{
  "model": "self-supervised image encoder",
  "horizontal_flip": true,
  "color_jitter": 0.6,
  "method": "moco_v3",
  "norm": "layernorm",
  "conv_stem": true,
  "projector_hidden": 512,
  "optimizer": "soap",
  "beta2": 0.95,
  "batch_size": 64,
  "lr_schedule": "constant",
  "weight_decay": 0.0,
  "adamw_weight_decay_other_params": 0.05
}
Rows from block 6 of a small self-supervised image encoder, named by matrix and row number. Rows with one number belong to one neuron. Each number is 200 + 40 x the weight over its row's rms, rounded and kept within 0 to 999. All counts start at 0. After the name is the row's rms in percent of the matrix's.
Before each neuron's rows are labels from the 100 images, of 14976, where the neuron reaches its largest size: "place" is the part of the image that holds the peak. Only what is clearly more common there than usual is listed. The data: photos with spoken descriptions (Open Images, Localized Narratives). In brackets: how many of the 100, against the usual share in percent.
# u: gMLP up (value half) (model.blocks.6.mixer.u.weight, 384x192), inputs 0-63
# v: gMLP up (gate half) (model.blocks.6.mixer.v.weight, 384x192), inputs 0-63
# out: gMLP down (model.blocks.6.mixer.out.weight, 192x384, transposed), outputs 0-63

place: bottom right (53 vs 11.1)
u.104,107,238,206,249,225,211,222,157,154,124,193,213,150,225,163,212,203,187,271,202,273,236,105,210,132,225,147,227,171,179,217,257,225,151,258,198,195,216,144,185,111,190,240,199,182,220,202,309,215,288,163,160,195,205,183,193,284,211,231,211,292,181,210,234,259
v.104,100,163,170,265,212,202,145,156,249,254,199,203,252,228,158,181,282,221,209,242,281,183,171,251,140,218,192,233,134,184,181,207,121,227,285,152,180,129,213,234,190,213,187,166,93,217,204,219,204,169,210,131,241,156,195,208,296,152,274,201,310,151,209,187,175
out.104,091,166,194,185,221,251,190,227,218,260,238,249,197,149,202,217,205,241,167,233,164,138,168,152,212,257,180,109,204,162,215,220,240,253,120,210,200,245,196,217,206,201,246,215,228,174,202,207,226,144,140,242,171,160,163,193,236,112,200,247,173,238,182,180,205

place: centre (30 vs 11.1)
u.378,103,228,172,117,293,154,207,118,136,179,194,181,143,211,143,164,198,180,188,215,210,155,226,312,237,166,214,249,200,158,200,156,206,199,193,178,178,163,173,231,173,149,212,218,179,219,218,188,217,263,209,199,191,170,172,236,195,140,178,209,228,230,177,205,151
v.378,098,199,243,181,188,197,217,171,216,162,100,162,131,164,185,268,279,160,178,239,102,183,198,207,192,226,216,286,185,232,265,217,154,215,175,183,210,275,240,225,162,168,250,162,185,117,173,152,233,190,189,206,266,251,223,220,195,179,162,220,213,201,187,211,195
out.378,095,166,240,205,225,219,256,159,266,270,227,266,223,269,221,127,163,220,207,181,182,235,215,201,193,199,201,173,241,232,131,202,246,218,235,187,247,218,127,179,181,174,224,184,170,232,151,228,235,206,209,234,193,286,173,200,242,181,227,225,134,182,227,189,187

place: bottom right (44 vs 11.1); bottom left (32 vs 11.1)
u.94,107,148,195,216,218,172,150,213,239,200,180,148,175,217,251,228,268,215,171,116,196,202,207,277,78,271,235,235,218,198,162,222,142,179,242,199,247,187,168,248,188,188,179,145,183,209,199,175,195,242,232,183,169,206,242,184,242,259,171,183,338,140,217,190,242
v.94,096,191,230,198,187,240,191,218,191,209,260,233,181,205,251,273,188,149,190,161,258,191,181,197,195,205,155,139,187,242,175,282,256,192,219,141,231,167,242,193,119,261,156,216,225,205,266,261,186,197,254,160,134,173,238,253,141,249,211,205,166,123,181,181,236
out.94,105,123,171,196,189,197,165,203,203,161,173,216,223,231,111,230,196,202,227,175,214,186,252,240,265,210,154,151,211,226,203,170,201,176,154,200,194,160,189,229,175,170,246,199,170,160,261,248,115,173,198,195,172,178,266,254,201,224,219,202,165,207,200,149,232

place: top left (28 vs 11.1)
u.88,095,237,235,190,183,217,223,247,226,154,199,197,233,163,237,182,168,205,213,248,232,188,219,162,194,182,221,178,141,255,199,198,134,166,173,197,239,140,197,249,223,269,175,251,193,173,251,193,237,177,261,129,223,214,205,202,133,261,253,225,261,181,198,198,226
v.88,100,210,203,236,237,217,201,175,209,143,181,219,232,185,246,196,210,240,202,248,213,217,217,177,144,190,204,130,170,177,209,185,152,106,175,196,203,184,196,121,198,273,109,186,220,185,263,224,174,219,167,177,200,192,245,189,163,108,185,253,159,210,227,159,190
out.88,099,106,196,191,226,160,130,235,161,222,178,164,206,167,224,159,175,201,202,224,194,211,222,233,235,247,163,136,240,179,171,152,272,249,249,132,123,257,215,238,170,178,219,124,210,173,240,151,136,154,236,282,196,181,238,221,180,125,191,162,239,205,207,223,188

place: middle right (31 vs 11.1)
u.357,093,199,207,240,217,283,238,248,169,225,200,119,203,169,166,210,227,154,116,203,225,199,235,155,186,167,221,163,248,188,177,203,176,219,203,157,197,164,193,231,221,135,175,206,200,225,170,261,264,246,184,247,164,196,283,229,215,187,152,175,146,205,206,201,222
v.357,099,214,254,149,218,234,156,213,178,227,200,206,203,226,212,134,196,181,251,141,282,201,170,182,205,183,135,175,152,158,181,185,210,241,198,251,255,215,195,294,250,263,275,164,239,210,189,171,222,118,148,211,247,212,257,286,222,192,215,228,175,162,172,177,203
out.357,106,187,277,201,172,271,206,201,227,167,187,277,219,175,226,232,199,266,248,124,186,203,226,170,189,252,173,241,174,170,221,239,189,270,264,209,208,246,177,192,148,221,166,117,182,148,185,117,208,246,206,174,207,249,124,227,198,185,147,181,307,203,230,246,133

place: centre (29 vs 11.1)
u.19,099,250,149,199,196,245,225,155,159,228,193,195,169,198,214,186,110,216,240,208,179,190,143,286,197,138,209,201,196,233,215,219,196,220,262,171,236,256,194,186,174,137,209,219,223,221,229,152,81,211,138,167,138,144,247,175,200,145,207,230,187,258,167,213,167
v.19,090,231,172,146,163,219,184,225,140,279,193,245,175,162,151,230,231,154,234,199,155,199,194,259,194,152,152,260,137,143,146,296,189,249,223,160,173,210,173,144,244,213,193,199,276,261,246,195,150,178,171,148,133,195,156,221,217,262,174,139,267,234,201,231,207
out.19,107,196,194,151,228,149,194,256,223,209,160,208,204,219,209,203,196,220,225,197,228,219,227,213,148,196,118,171,201,196,188,128,203,233,193,194,240,211,210,109,204,161,174,206,212,191,178,209,222,140,194,194,255,195,186,249,194,243,288,216,186,187,151,199,207

place: centre (30 vs 11.1)
u.219,095,263,252,160,194,193,169,202,273,230,150,165,184,173,240,189,229,171,175,194,152,189,113,274,213,284,230,224,151,178,221,256,155,213,201,190,200,169,123,162,259,223,201,257,226,221,267,118,192,218,172,170,191,153,183,233,250,254,126,230,232,181,198,208,180
v.219,107,213,209,132,253,201,175,155,121,161,188,214,270,128,172,202,210,198,234,201,173,249,223,218,212,276,131,110,230,123,223,186,112,231,232,177,179,196,240,154,237,150,228,201,279,221,199,155,128,270,238,184,174,232,215,261,239,222,196,253,268,205,230,162,217
out.219,096,166,179,251,175,203,191,252,113,211,232,232,143,307,201,253,194,233,217,242,218,203,248,179,244,165,158,133,213,236,176,139,218,165,232,187,218,277,167,159,192,232,190,187,227,175,208,255,252,165,262,203,240,211,247,180,184,157,254,219,171,210,151,225,219

place: middle left (31 vs 11.1)
u.311,102,177,192,218,215,240,147,177,254,214,234,232,232,220,191,159,219,208,213,221,202,105,219,224,167,143,212,232,273,229,201,235,104,217,205,167,203,178,184,226,186,251,234,217,253,274,222,218,229,208,220,198,177,196,141,173,234,183,197,179,160,200,138,203,132
v.311,095,242,229,168,139,169,156,258,240,163,240,260,245,231,169,205,170,263,227,258,200,208,181,221,165,201,270,255,223,107,246,216,174,216,198,242,149,212,174,226,156,105,185,230,238,229,240,234,258,141,157,242,198,241,160,208,204,171,215,251,225,201,182,188,300
out.311,105,246,176,182,223,193,172,161,275,245,174,196,194,216,208,253,149,200,156,185,210,219,210,203,236,219,222,177,131,190,228,149,248,246,263,211,145,219,230,209,213,205,167,222,218,206,206,176,158,165,213,220,228,201,129,192,107,212,149,233,215,181,229,248,187

place: bottom centre (34 vs 11.1)
u.337,098,255,173,220,208,228,251,227,214,230,219,184,239,235,168,193,250,230,176,141,137,200,187,196,246,184,217,126,216,177,216,218,229,148,177,127,201,311,251,178,224,118,179,155,240,288,223,224,205,252,221,264,181,255,174,192,137,245,179,215,175,191,192,149,265
v.337,109,236,151,211,215,185,194,155,165,172,198,262,165,228,211,218,215,222,174,190,207,171,198,227,99,178,251,189,154,260,168,198,204,249,203,223,181,186,238,197,170,169,212,257,204,211,250,167,276,223,184,187,264,250,201,187,199,265,243,225,229,147,168,171,169
out.337,101,271,238,161,222,171,216,155,102,137,207,177,176,194,142,184,245,188,184,211,119,230,115,235,251,235,191,246,166,172,232,214,190,231,208,186,202,238,269,258,189,226,184,203,239,102,208,202,164,153,149,149,254,213,185,235,141,185,216,222,106,208,237,241,167

place: middle left (66 vs 11.1)
u.167,092,102,225,188,189,225,258,205,190,200,185,230,122,171,142,225,212,216,173,230,170,193,191,157,272,167,175,222,196,194,93,257,83,225,241,231,158,107,223,229,183,189,246,146,223,166,220,168,181,201,195,193,230,212,187,112,211,193,202,225,91,161,213,201,141
v.167,094,219,185,242,165,176,185,206,214,259,133,203,226,203,266,220,144,140,204,242,112,172,206,162,151,146,195,106,191,206,229,187,271,146,217,181,207,248,236,207,188,245,198,245,197,172,161,125,246,188,180,264,186,203,332,147,155,225,235,269,219,285,232,259,163
out.167,100,308,176,136,234,163,228,214,270,128,180,250,202,193,214,208,220,182,170,214,267,151,192,230,157,188,246,232,175,189,279,160,248,154,138,171,217,205,234,160,200,266,185,194,139,217,184,304,295,295,181,206,176,224,199,202,192,235,143,184,232,228,163,200,250

place: top left (75 vs 11.1)
u.290,109,145,172,121,153,200,185,207,258,231,177,266,231,219,234,162,182,119,259,256,195,212,169,218,216,172,224,288,141,240,198,225,157,212,227,168,274,160,172,273,183,248,196,204,187,165,174,243,220,212,178,198,237,161,241,207,245,97,162,163,180,140,247,255,249
v.290,104,183,214,201,203,208,211,233,208,186,227,250,108,237,174,194,171,250,174,207,199,247,198,213,191,157,235,229,227,251,251,243,198,222,200,280,243,135,271,246,156,190,200,285,252,228,245,212,167,207,170,173,151,172,222,189,247,218,148,207,139,188,151,142,265
out.290,099,166,170,229,191,218,210,222,273,194,199,138,142,92,187,250,195,201,227,212,154,284,189,202,219,215,174,142,205,149,264,192,132,165,178,174,178,263,259,116,284,255,217,264,187,191,203,181,200,240,150,254,275,223,144,200,168,170,274,166,167,196,157,132,177

place: bottom right (40 vs 11.1)
u.141,093,182,190,229,157,186,242,142,221,214,189,138,212,241,276,195,228,126,250,260,190,165,181,102,198,146,168,232,213,247,184,237,193,193,210,176,170,186,189,229,204,230,143,212,180,250,151,240,196,205,179,228,167,175,170,123,256,155,141,174,225,193,264,180,200
v.141,105,271,189,262,290,248,227,86,195,186,206,182,239,166,247,127,180,187,155,175,130,209,144,188,212,231,205,201,225,171,193,235,154,248,227,168,219,251,232,190,228,215,252,259,235,175,214,190,167,216,198,194,175,237,175,168,236,241,213,250,175,227,303,200,191
out.141,090,173,227,189,213,111,182,228,199,96,228,179,258,209,174,202,210,189,208,169,184,341,169,185,203,140,172,177,158,245,293,212,166,230,208,225,252,192,190,168,201,226,176,217,208,176,195,157,204,205,233,185,258,247,197,232,141,185,190,150,229,179,185,194,264

place: centre (29 vs 11.1)
u.14,094,200,146,138,201,258,183,144,146,139,199,309,174,162,222,149,168,169,196,170,217,255,269,147,198,158,170,238,234,199,227,236,150,165,184,127,238,259,134,188,176,232,180,168,205,232,142,184,136,246,147,175,168,207,268,162,159,207,245,290,158,256,141,227,226
v.14,094,215,188,200,208,247,232,187,191,152,186,109,242,168,164,214,174,211,240,206,172,149,188,285,211,171,251,242,243,222,209,238,214,222,225,203,295,135,182,130,173,210,202,236,192,247,162,249,157,181,269,166,190,211,182,225,165,198,284,205,224,238,206,196,319
out.14,098,216,156,206,177,248,261,216,225,207,171,224,188,200,207,146,244,220,283,136,188,223,259,123,191,186,256,229,238,230,156,182,251,141,225,170,216,249,196,161,169,225,205,210,147,205,185,231,208,229,231,163,211,176,269,192,224,184,219,251,208,136,153,217,287

place: bottom left (50 vs 11.1)
u.235,103,173,166,182,155,237,231,127,231,175,238,253,214,132,165,203,201,266,182,227,239,181,207,188,175,235,220,175,228,154,193,126,265,160,198,138,249,171,206,233,249,225,237,177,257,230,239,254,177,226,150,193,224,222,196,196,189,172,183,215,138,222,196,257,221
v.235,108,171,209,190,179,195,127,255,222,207,203,178,166,188,155,114,159,157,174,128,229,190,162,226,147,200,166,128,164,202,219,190,138,179,230,222,211,159,257,236,228,140,251,218,167,220,285,222,268,162,173,180,233,207,153,195,171,204,239,165,200,117,262,197,191
out.235,109,180,174,237,225,208,209,239,300,223,217,193,241,275,244,346,264,249,212,246,223,260,124,238,174,173,195,158,220,177,216,196,291,170,155,157,132,228,205,170,264,260,206,254,241,223,175,133,196,163,176,215,161,168,143,161,210,255,180,173,224,280,146,184,189

place: middle right (35 vs 11.1)
u.245,098,229,204,192,156,202,301,192,182,181,214,198,148,185,131,218,213,240,214,199,233,254,199,176,243,267,132,194,159,210,131,215,208,152,214,178,201,145,218,167,185,169,207,141,206,264,291,199,219,206,229,229,275,274,232,258,218,131,209,220,192,223,244,206,183
v.245,102,213,152,193,225,183,134,236,194,160,222,282,172,233,226,152,243,143,210,275,210,261,135,197,192,180,161,192,220,178,217,111,227,258,162,122,170,233,208,168,171,203,167,219,211,141,160,197,235,144,196,166,245,216,214,103,163,228,186,132,316,253,161,224,161
out.245,094,210,148,284,184,155,182,162,180,251,166,271,168,164,230,193,189,176,271,80,189,168,268,272,158,209,232,185,231,183,171,221,186,156,186,203,123,191,288,238,198,195,246,176,256,231,208,138,175,216,193,169,219,171,196,147,182,258,233,199,160,174,216,211,194

place: bottom left (58 vs 11.1); bottom right (35 vs 11.1)
u.105,118,267,228,188,220,173,148,172,197,98,208,167,195,208,162,122,167,289,206,182,180,132,256,281,165,204,146,206,292,201,133,283,174,139,185,183,179,215,152,234,161,118,209,240,154,196,182,216,206,255,187,219,192,192,165,200,179,142,191,149,195,220,173,205,287
v.105,114,258,210,186,172,186,187,209,206,166,187,196,217,195,186,323,219,250,231,269,179,247,173,119,212,200,191,179,163,210,211,201,250,270,241,206,210,163,142,217,181,242,190,181,181,217,135,157,99,105,215,205,187,239,144,218,201,230,247,154,201,170,199,243,243
out.105,109,188,155,170,153,194,206,186,259,278,185,220,200,257,220,304,194,268,226,223,253,255,193,212,160,168,192,237,211,206,266,207,193,187,173,197,190,217,110,197,251,237,204,233,269,208,218,237,204,226,219,97,285,146,203,249,96,210,199,238,213,181,208,198,187

place: bottom centre (35 vs 11.1)
u.284,102,166,158,222,99,247,227,207,219,206,222,249,185,172,186,127,173,251,156,214,225,123,213,217,278,186,232,224,112,224,150,186,241,188,178,228,215,232,165,188,154,170,186,115,184,211,167,203,236,189,161,173,160,155,191,170,155,241,129,197,321,223,160,164,156
v.284,097,210,211,180,165,134,271,219,254,187,218,332,243,183,212,121,130,231,222,216,189,251,195,145,203,173,188,216,160,163,169,207,143,244,236,116,255,188,211,211,218,229,149,235,219,225,187,177,170,160,211,159,251,162,141,148,218,189,182,186,178,162,213,225,237
out.284,106,169,176,144,221,198,239,251,206,239,227,236,208,231,236,203,211,124,233,121,169,190,156,240,195,249,239,211,171,191,135,157,265,256,205,188,191,138,235,159,176,157,134,200,161,244,144,168,191,249,180,184,284,222,204,209,198,240,206,167,213,156,190,258,217

place: middle right (28 vs 11.1)
u.243,102,227,270,217,214,271,212,195,212,181,228,141,201,240,136,197,149,158,203,195,267,106,190,241,215,130,163,219,167,216,171,178,139,140,256,167,193,222,214,209,174,235,130,182,248,149,202,143,217,224,204,216,160,123,222,195,200,186,176,214,226,224,224,214,197
v.243,097,158,196,241,194,168,239,194,231,170,196,206,196,267,144,282,168,162,174,232,191,163,200,214,203,175,179,270,188,212,197,195,176,142,85,187,225,261,217,219,195,178,165,216,146,246,243,221,138,195,227,247,248,190,225,292,211,188,239,231,148,222,151,180,213
out.243,104,160,244,185,176,175,214,192,137,227,215,179,243,289,253,205,242,217,223,194,145,203,260,219,262,184,249,143,262,187,226,192,142,207,197,284,245,228,220,232,184,169,192,213,240,157,186,216,253,171,241,151,64,205,140,168,268,201,212,228,223,190,209,174,209

place: bottom left (64 vs 11.1); bottom right (28 vs 11.1)
u.327,111,281,152,211,232,201,150,235,192,246,195,84,195,149,171,228,184,107,187,190,268,205,204,191,252,198,272,203,156,193,195,205,167,175,162,145,159,200,276,166,123,248,209,173,211,210,232,146,175,161,151,144,195,234,241,213,165,217,166,227,168,158,152,216,162
v.327,111,137,250,247,236,169,224,176,173,244,220,212,221,221,184,151,239,246,220,200,202,209,195,146,162,295,210,195,173,205,216,175,283,123,164,173,153,213,226,216,212,175,257,206,207,190,245,168,213,235,266,233,234,199,205,203,106,178,204,286,178,130,193,208,189
out.327,104,219,228,192,195,149,135,162,230,213,137,162,208,249,149,151,130,229,201,156,237,144,139,196,245,219,204,215,236,189,136,211,225,207,160,237,156,286,206,132,219,203,176,171,206,184,181,228,93,117,217,126,208,236,257,125,152,243,145,198,164,179,203,157,144

place: centre (30 vs 11.1)
u.275,106,153,246,220,206,217,265,238,274,220,197,233,252,156,201,142,155,155,161,230,216,198,206,252,200,182,137,303,198,227,151,211,189,212,193,197,92,239,128,237,258,234,275,180,195,179,210,169,177,174,197,176,207,275,185,203,175,250,168,178,188,264,161,197,228
v.275,088,191,137,258,189,195,196,211,181,236,160,198,203,169,238,165,220,160,165,216,170,213,185,198,220,196,189,188,195,200,152,243,288,170,211,165,146,121,183,184,254,195,174,203,163,213,258,226,129,263,167,153,206,179,185,129,184,220,164,167,185,216,237,148,214
out.275,106,168,195,210,233,144,146,213,138,226,122,196,167,265,125,212,204,273,152,217,195,160,258,171,189,243,259,84,223,205,256,168,145,174,260,182,276,270,226,228,108,174,178,213,144,261,258,281,131,195,221,218,254,159,161,215,245,202,219,171,211,203,213,182,99

place: bottom left (56 vs 11.1)
u.115,103,211,207,164,263,248,195,186,208,168,234,187,171,215,231,271,159,208,188,174,197,267,145,188,217,159,208,131,200,135,166,208,172,211,173,162,219,206,173,276,156,197,106,112,204,212,248,207,127,180,171,217,166,199,186,151,163,241,213,154,200,182,180,244,275
v.115,081,253,222,294,276,136,230,173,153,237,136,216,215,269,199,155,177,209,166,255,138,236,187,243,146,176,176,166,175,243,231,238,199,260,148,193,174,199,181,205,203,185,270,235,179,185,251,177,252,201,231,222,291,148,162,326,182,218,258,214,212,227,195,227,201
out.115,094,171,162,187,181,222,206,187,257,180,143,228,136,148,223,111,217,231,181,122,219,192,235,173,213,216,148,158,181,173,236,245,249,143,219,252,193,98,154,198,259,274,160,172,232,191,151,244,210,136,195,157,164,308,192,191,220,155,119,202,245,197,232,166,224

place: bottom left (31 vs 11.1)
u.122,101,198,130,153,177,180,176,241,193,236,192,223,250,219,179,248,127,191,159,202,194,136,269,226,160,157,256,206,267,219,168,220,173,207,114,219,283,192,209,325,225,220,265,186,194,187,175,126,233,210,163,326,159,182,214,219,198,135,215,249,178,172,233,138,229
v.122,101,224,196,244,171,121,177,210,134,239,197,178,213,157,292,207,231,233,221,107,250,194,205,219,170,215,255,222,250,232,230,191,189,206,176,229,211,243,192,208,212,133,211,227,173,105,193,190,186,214,202,191,188,254,183,157,170,182,133,168,209,209,169,268,212
out.122,096,221,230,165,194,172,220,243,141,199,197,159,250,242,225,207,198,225,203,206,193,224,85,249,223,206,191,188,171,167,193,187,206,233,231,243,245,214,175,238,210,198,240,154,217,172,213,210,171,210,266,205,143,218,252,217,215,158,246,285,207,233,181,189,170

place: bottom centre (30 vs 11.1)
u.91,101,204,212,147,119,180,154,103,197,211,189,214,141,224,188,192,193,257,182,197,255,213,212,180,195,190,239,187,154,187,155,230,168,145,199,227,229,146,198,152,228,239,193,287,179,289,230,178,229,202,197,126,189,186,154,179,237,189,164,291,217,229,151,173,130
v.91,103,186,202,178,237,204,300,197,154,166,265,234,219,253,181,136,230,14,242,215,174,286,190,295,255,194,188,146,191,219,171,204,220,217,141,193,208,151,191,175,221,207,184,185,184,185,160,144,195,136,277,207,234,210,214,200,186,172,249,157,191,232,203,221,197
out.91,101,275,176,165,256,186,179,247,239,203,248,155,203,135,183,217,197,202,230,179,195,183,298,189,169,153,156,172,244,293,229,202,254,177,240,224,141,176,184,244,173,225,211,158,192,252,187,180,153,217,223,257,184,239,252,169,169,158,176,229,122,149,221,271,245

place: bottom left (31 vs 11.1)
u.263,096,254,154,245,161,243,211,195,259,281,93,182,218,183,205,147,180,151,221,211,239,178,202,141,153,155,214,153,192,238,248,258,196,205,165,171,213,187,154,152,217,200,266,186,241,173,148,104,188,222,230,164,146,205,135,284,190,187,218,226,164,205,159,218,212
v.263,106,188,140,224,225,207,256,211,215,197,228,213,181,174,198,310,150,210,192,245,243,241,275,213,244,118,142,233,224,158,165,224,107,145,181,179,191,174,190,313,194,195,236,209,156,176,176,203,215,222,217,173,187,234,154,202,256,203,238,161,210,183,272,197,247
out.263,092,263,211,224,192,169,204,235,204,200,223,198,112,165,167,96,198,156,306,163,225,141,229,202,285,170,147,209,205,159,114,201,223,203,169,211,182,185,157,194,169,207,179,196,228,272,165,234,226,217,125,251,218,169,198,139,172,186,155,148,215,250,221,209,151

place: centre (29 vs 11.1)
u.221,074,206,228,240,232,225,298,138,147,174,191,207,141,138,155,174,223,238,183,171,167,190,172,213,237,209,197,280,217,227,75,180,173,194,199,255,207,185,202,189,208,192,258,240,241,271,211,163,192,250,212,186,240,164,260,218,244,202,166,201,199,258,208,237,228
v.221,087,254,183,252,230,131,129,148,191,205,235,221,177,138,171,151,191,218,185,158,208,235,215,214,195,220,240,190,156,238,179,201,154,184,205,195,182,296,179,159,273,208,198,151,194,289,192,281,223,163,215,186,116,180,207,163,163,192,183,215,130,203,179,219,187
out.221,085,184,183,139,141,204,174,217,265,208,163,231,133,187,213,220,246,196,203,215,248,201,232,219,176,168,167,210,224,122,230,123,196,224,210,240,151,171,207,164,164,149,149,182,221,163,141,206,186,161,235,161,294,206,120,223,185,150,168,220,143,164,195,210,228

place: bottom right (45 vs 11.1)
u.260,110,123,197,195,173,279,209,191,123,179,195,265,185,201,173,225,180,181,156,193,223,154,228,206,247,235,116,126,171,233,230,210,181,183,238,211,194,308,155,231,187,192,174,123,208,226,190,204,187,213,173,267,208,178,271,244,165,269,255,142,206,191,235,173,187
v.260,112,227,256,263,103,168,181,190,174,206,176,204,165,206,175,237,245,185,158,140,227,205,299,174,249,233,247,162,165,153,179,195,254,199,284,203,191,193,226,209,119,222,221,179,171,250,148,206,241,233,195,179,223,149,242,209,206,178,239,228,165,211,178,263,185
out.260,103,158,212,203,112,183,182,202,239,98,242,187,251,200,216,244,192,239,167,194,210,212,150,160,224,230,273,258,166,221,182,215,132,225,169,181,166,181,186,215,212,224,208,225,193,155,257,174,241,128,185,171,246,180,260,203,209,194,159,192,265,179,200,265,179

place: bottom left (45 vs 11.1); bottom right (33 vs 11.1)
u.29,108,224,221,213,177,201,183,193,199,202,203,186,164,156,176,219,215,215,138,191,215,153,141,167,232,186,209,184,204,154,262,218,184,197,136,185,216,121,218,226,231,225,216,140,203,210,224,182,236,180,235,131,261,221,207,171,229,132,102,209,207,228,198,146,189
v.29,098,257,233,175,190,224,192,207,227,317,150,155,215,255,231,224,206,205,128,165,139,136,231,200,229,235,274,214,179,102,227,232,142,182,176,174,234,111,188,219,227,191,260,227,207,233,181,201,231,198,216,184,179,206,230,235,257,146,218,218,251,205,195,246,204
out.29,103,200,232,254,179,184,189,223,214,172,290,182,228,153,204,222,193,186,282,194,207,286,169,161,277,223,200,248,192,237,150,186,122,87,227,226,153,212,188,217,221,243,153,207,214,212,177,191,166,182,184,193,227,217,219,209,141,278,245,158,165,238,217,199,165

place: middle right (34 vs 11.1); bottom right (32 vs 11.1)
u.191,100,192,162,208,225,234,156,214,233,187,242,140,174,237,232,194,136,158,233,182,206,262,250,193,206,126,201,157,160,207,253,257,223,171,204,123,161,222,130,238,203,185,150,251,152,247,197,186,218,212,172,171,200,217,239,183,251,128,160,162,197,221,193,145,188
v.191,108,137,158,227,238,194,161,140,204,215,202,270,190,111,190,203,275,245,158,106,255,166,127,118,198,231,201,121,255,231,232,197,173,243,202,172,157,201,210,167,262,229,191,289,233,77,135,185,160,175,215,224,191,152,185,189,271,250,183,215,226,242,183,220,226
out.191,099,132,261,169,180,199,271,168,240,221,228,212,245,233,199,245,97,173,163,216,142,186,202,224,255,197,242,233,218,214,166,237,212,271,211,162,220,180,154,170,184,225,219,170,212,272,230,151,131,213,195,182,294,168,152,202,179,271,201,187,156,144,260,214,138

place: bottom centre (44 vs 11.1)
u.192,096,199,174,182,177,275,200,223,131,227,211,247,222,204,220,212,137,201,276,156,250,237,290,237,248,179,174,178,215,238,197,114,169,221,198,255,141,177,211,170,136,186,199,215,196,262,258,201,155,258,170,170,193,176,164,131,99,219,199,264,197,248,202,226,149
v.192,097,271,261,192,175,168,178,151,179,265,217,188,257,214,107,167,224,225,187,174,241,270,156,246,231,294,203,208,184,223,230,209,187,163,226,199,165,214,131,203,176,218,199,243,241,178,133,150,152,226,265,297,162,193,166,225,253,198,183,138,145,211,188,167,174
out.192,103,162,166,182,254,161,191,182,294,150,157,267,176,167,214,271,218,179,102,206,191,234,224,202,200,174,229,178,183,182,201,219,194,169,227,211,317,189,209,233,178,193,184,218,194,164,232,258,192,158,176,196,185,218,247,154,234,109,167,212,216,190,177,226,271

place: centre (29 vs 11.1)
u.372,101,123,185,206,146,223,279,216,245,240,253,254,201,174,145,156,202,186,235,221,133,184,192,166,168,193,200,248,228,159,162,138,202,156,209,179,143,197,91,207,187,226,175,184,115,148,188,195,221,159,212,250,180,198,167,229,226,178,257,233,148,192,171,227,160
v.372,098,204,148,184,174,147,162,204,212,217,237,174,205,189,192,247,250,243,178,212,197,257,223,191,171,174,184,193,251,257,204,297,256,230,147,162,201,181,143,184,277,258,182,255,230,160,161,208,141,141,157,179,255,213,285,186,229,248,180,212,202,221,250,191,173
out.372,100,235,177,229,270,130,142,163,203,278,205,203,195,212,190,183,222,225,213,233,199,154,186,271,251,126,265,145,128,249,194,264,235,213,173,218,208,153,306,170,226,141,245,253,221,201,154,123,185,288,227,184,152,159,230,231,240,290,155,199,223,227,184,133,190

place: bottom right (39 vs 11.1)
u.86,111,202,199,204,256,179,213,252,174,152,207,153,228,146,154,167,265,276,243,148,243,259,152,227,213,180,189,180,169,133,165,177,278,228,179,144,275,242,233,208,232,188,175,184,222,140,193,191,185,211,205,184,233,125,180,297,153,217,144,176,171,247,217,120,210
v.86,106,202,244,225,235,161,171,220,218,221,242,159,279,165,244,163,271,224,210,193,240,206,158,188,203,95,116,125,265,241,234,252,190,186,225,229,229,224,222,280,192,191,193,197,277,184,211,150,147,240,217,133,288,124,278,279,192,243,171,196,236,220,236,209,196
out.86,106,195,198,236,134,243,193,153,189,256,140,210,240,209,205,179,208,228,133,230,196,184,165,187,236,264,183,185,143,154,163,190,189,158,179,246,156,120,120,241,259,207,179,199,156,229,143,232,186,203,216,162,216,279,174,171,156,251,195,196,199,199,197,256,176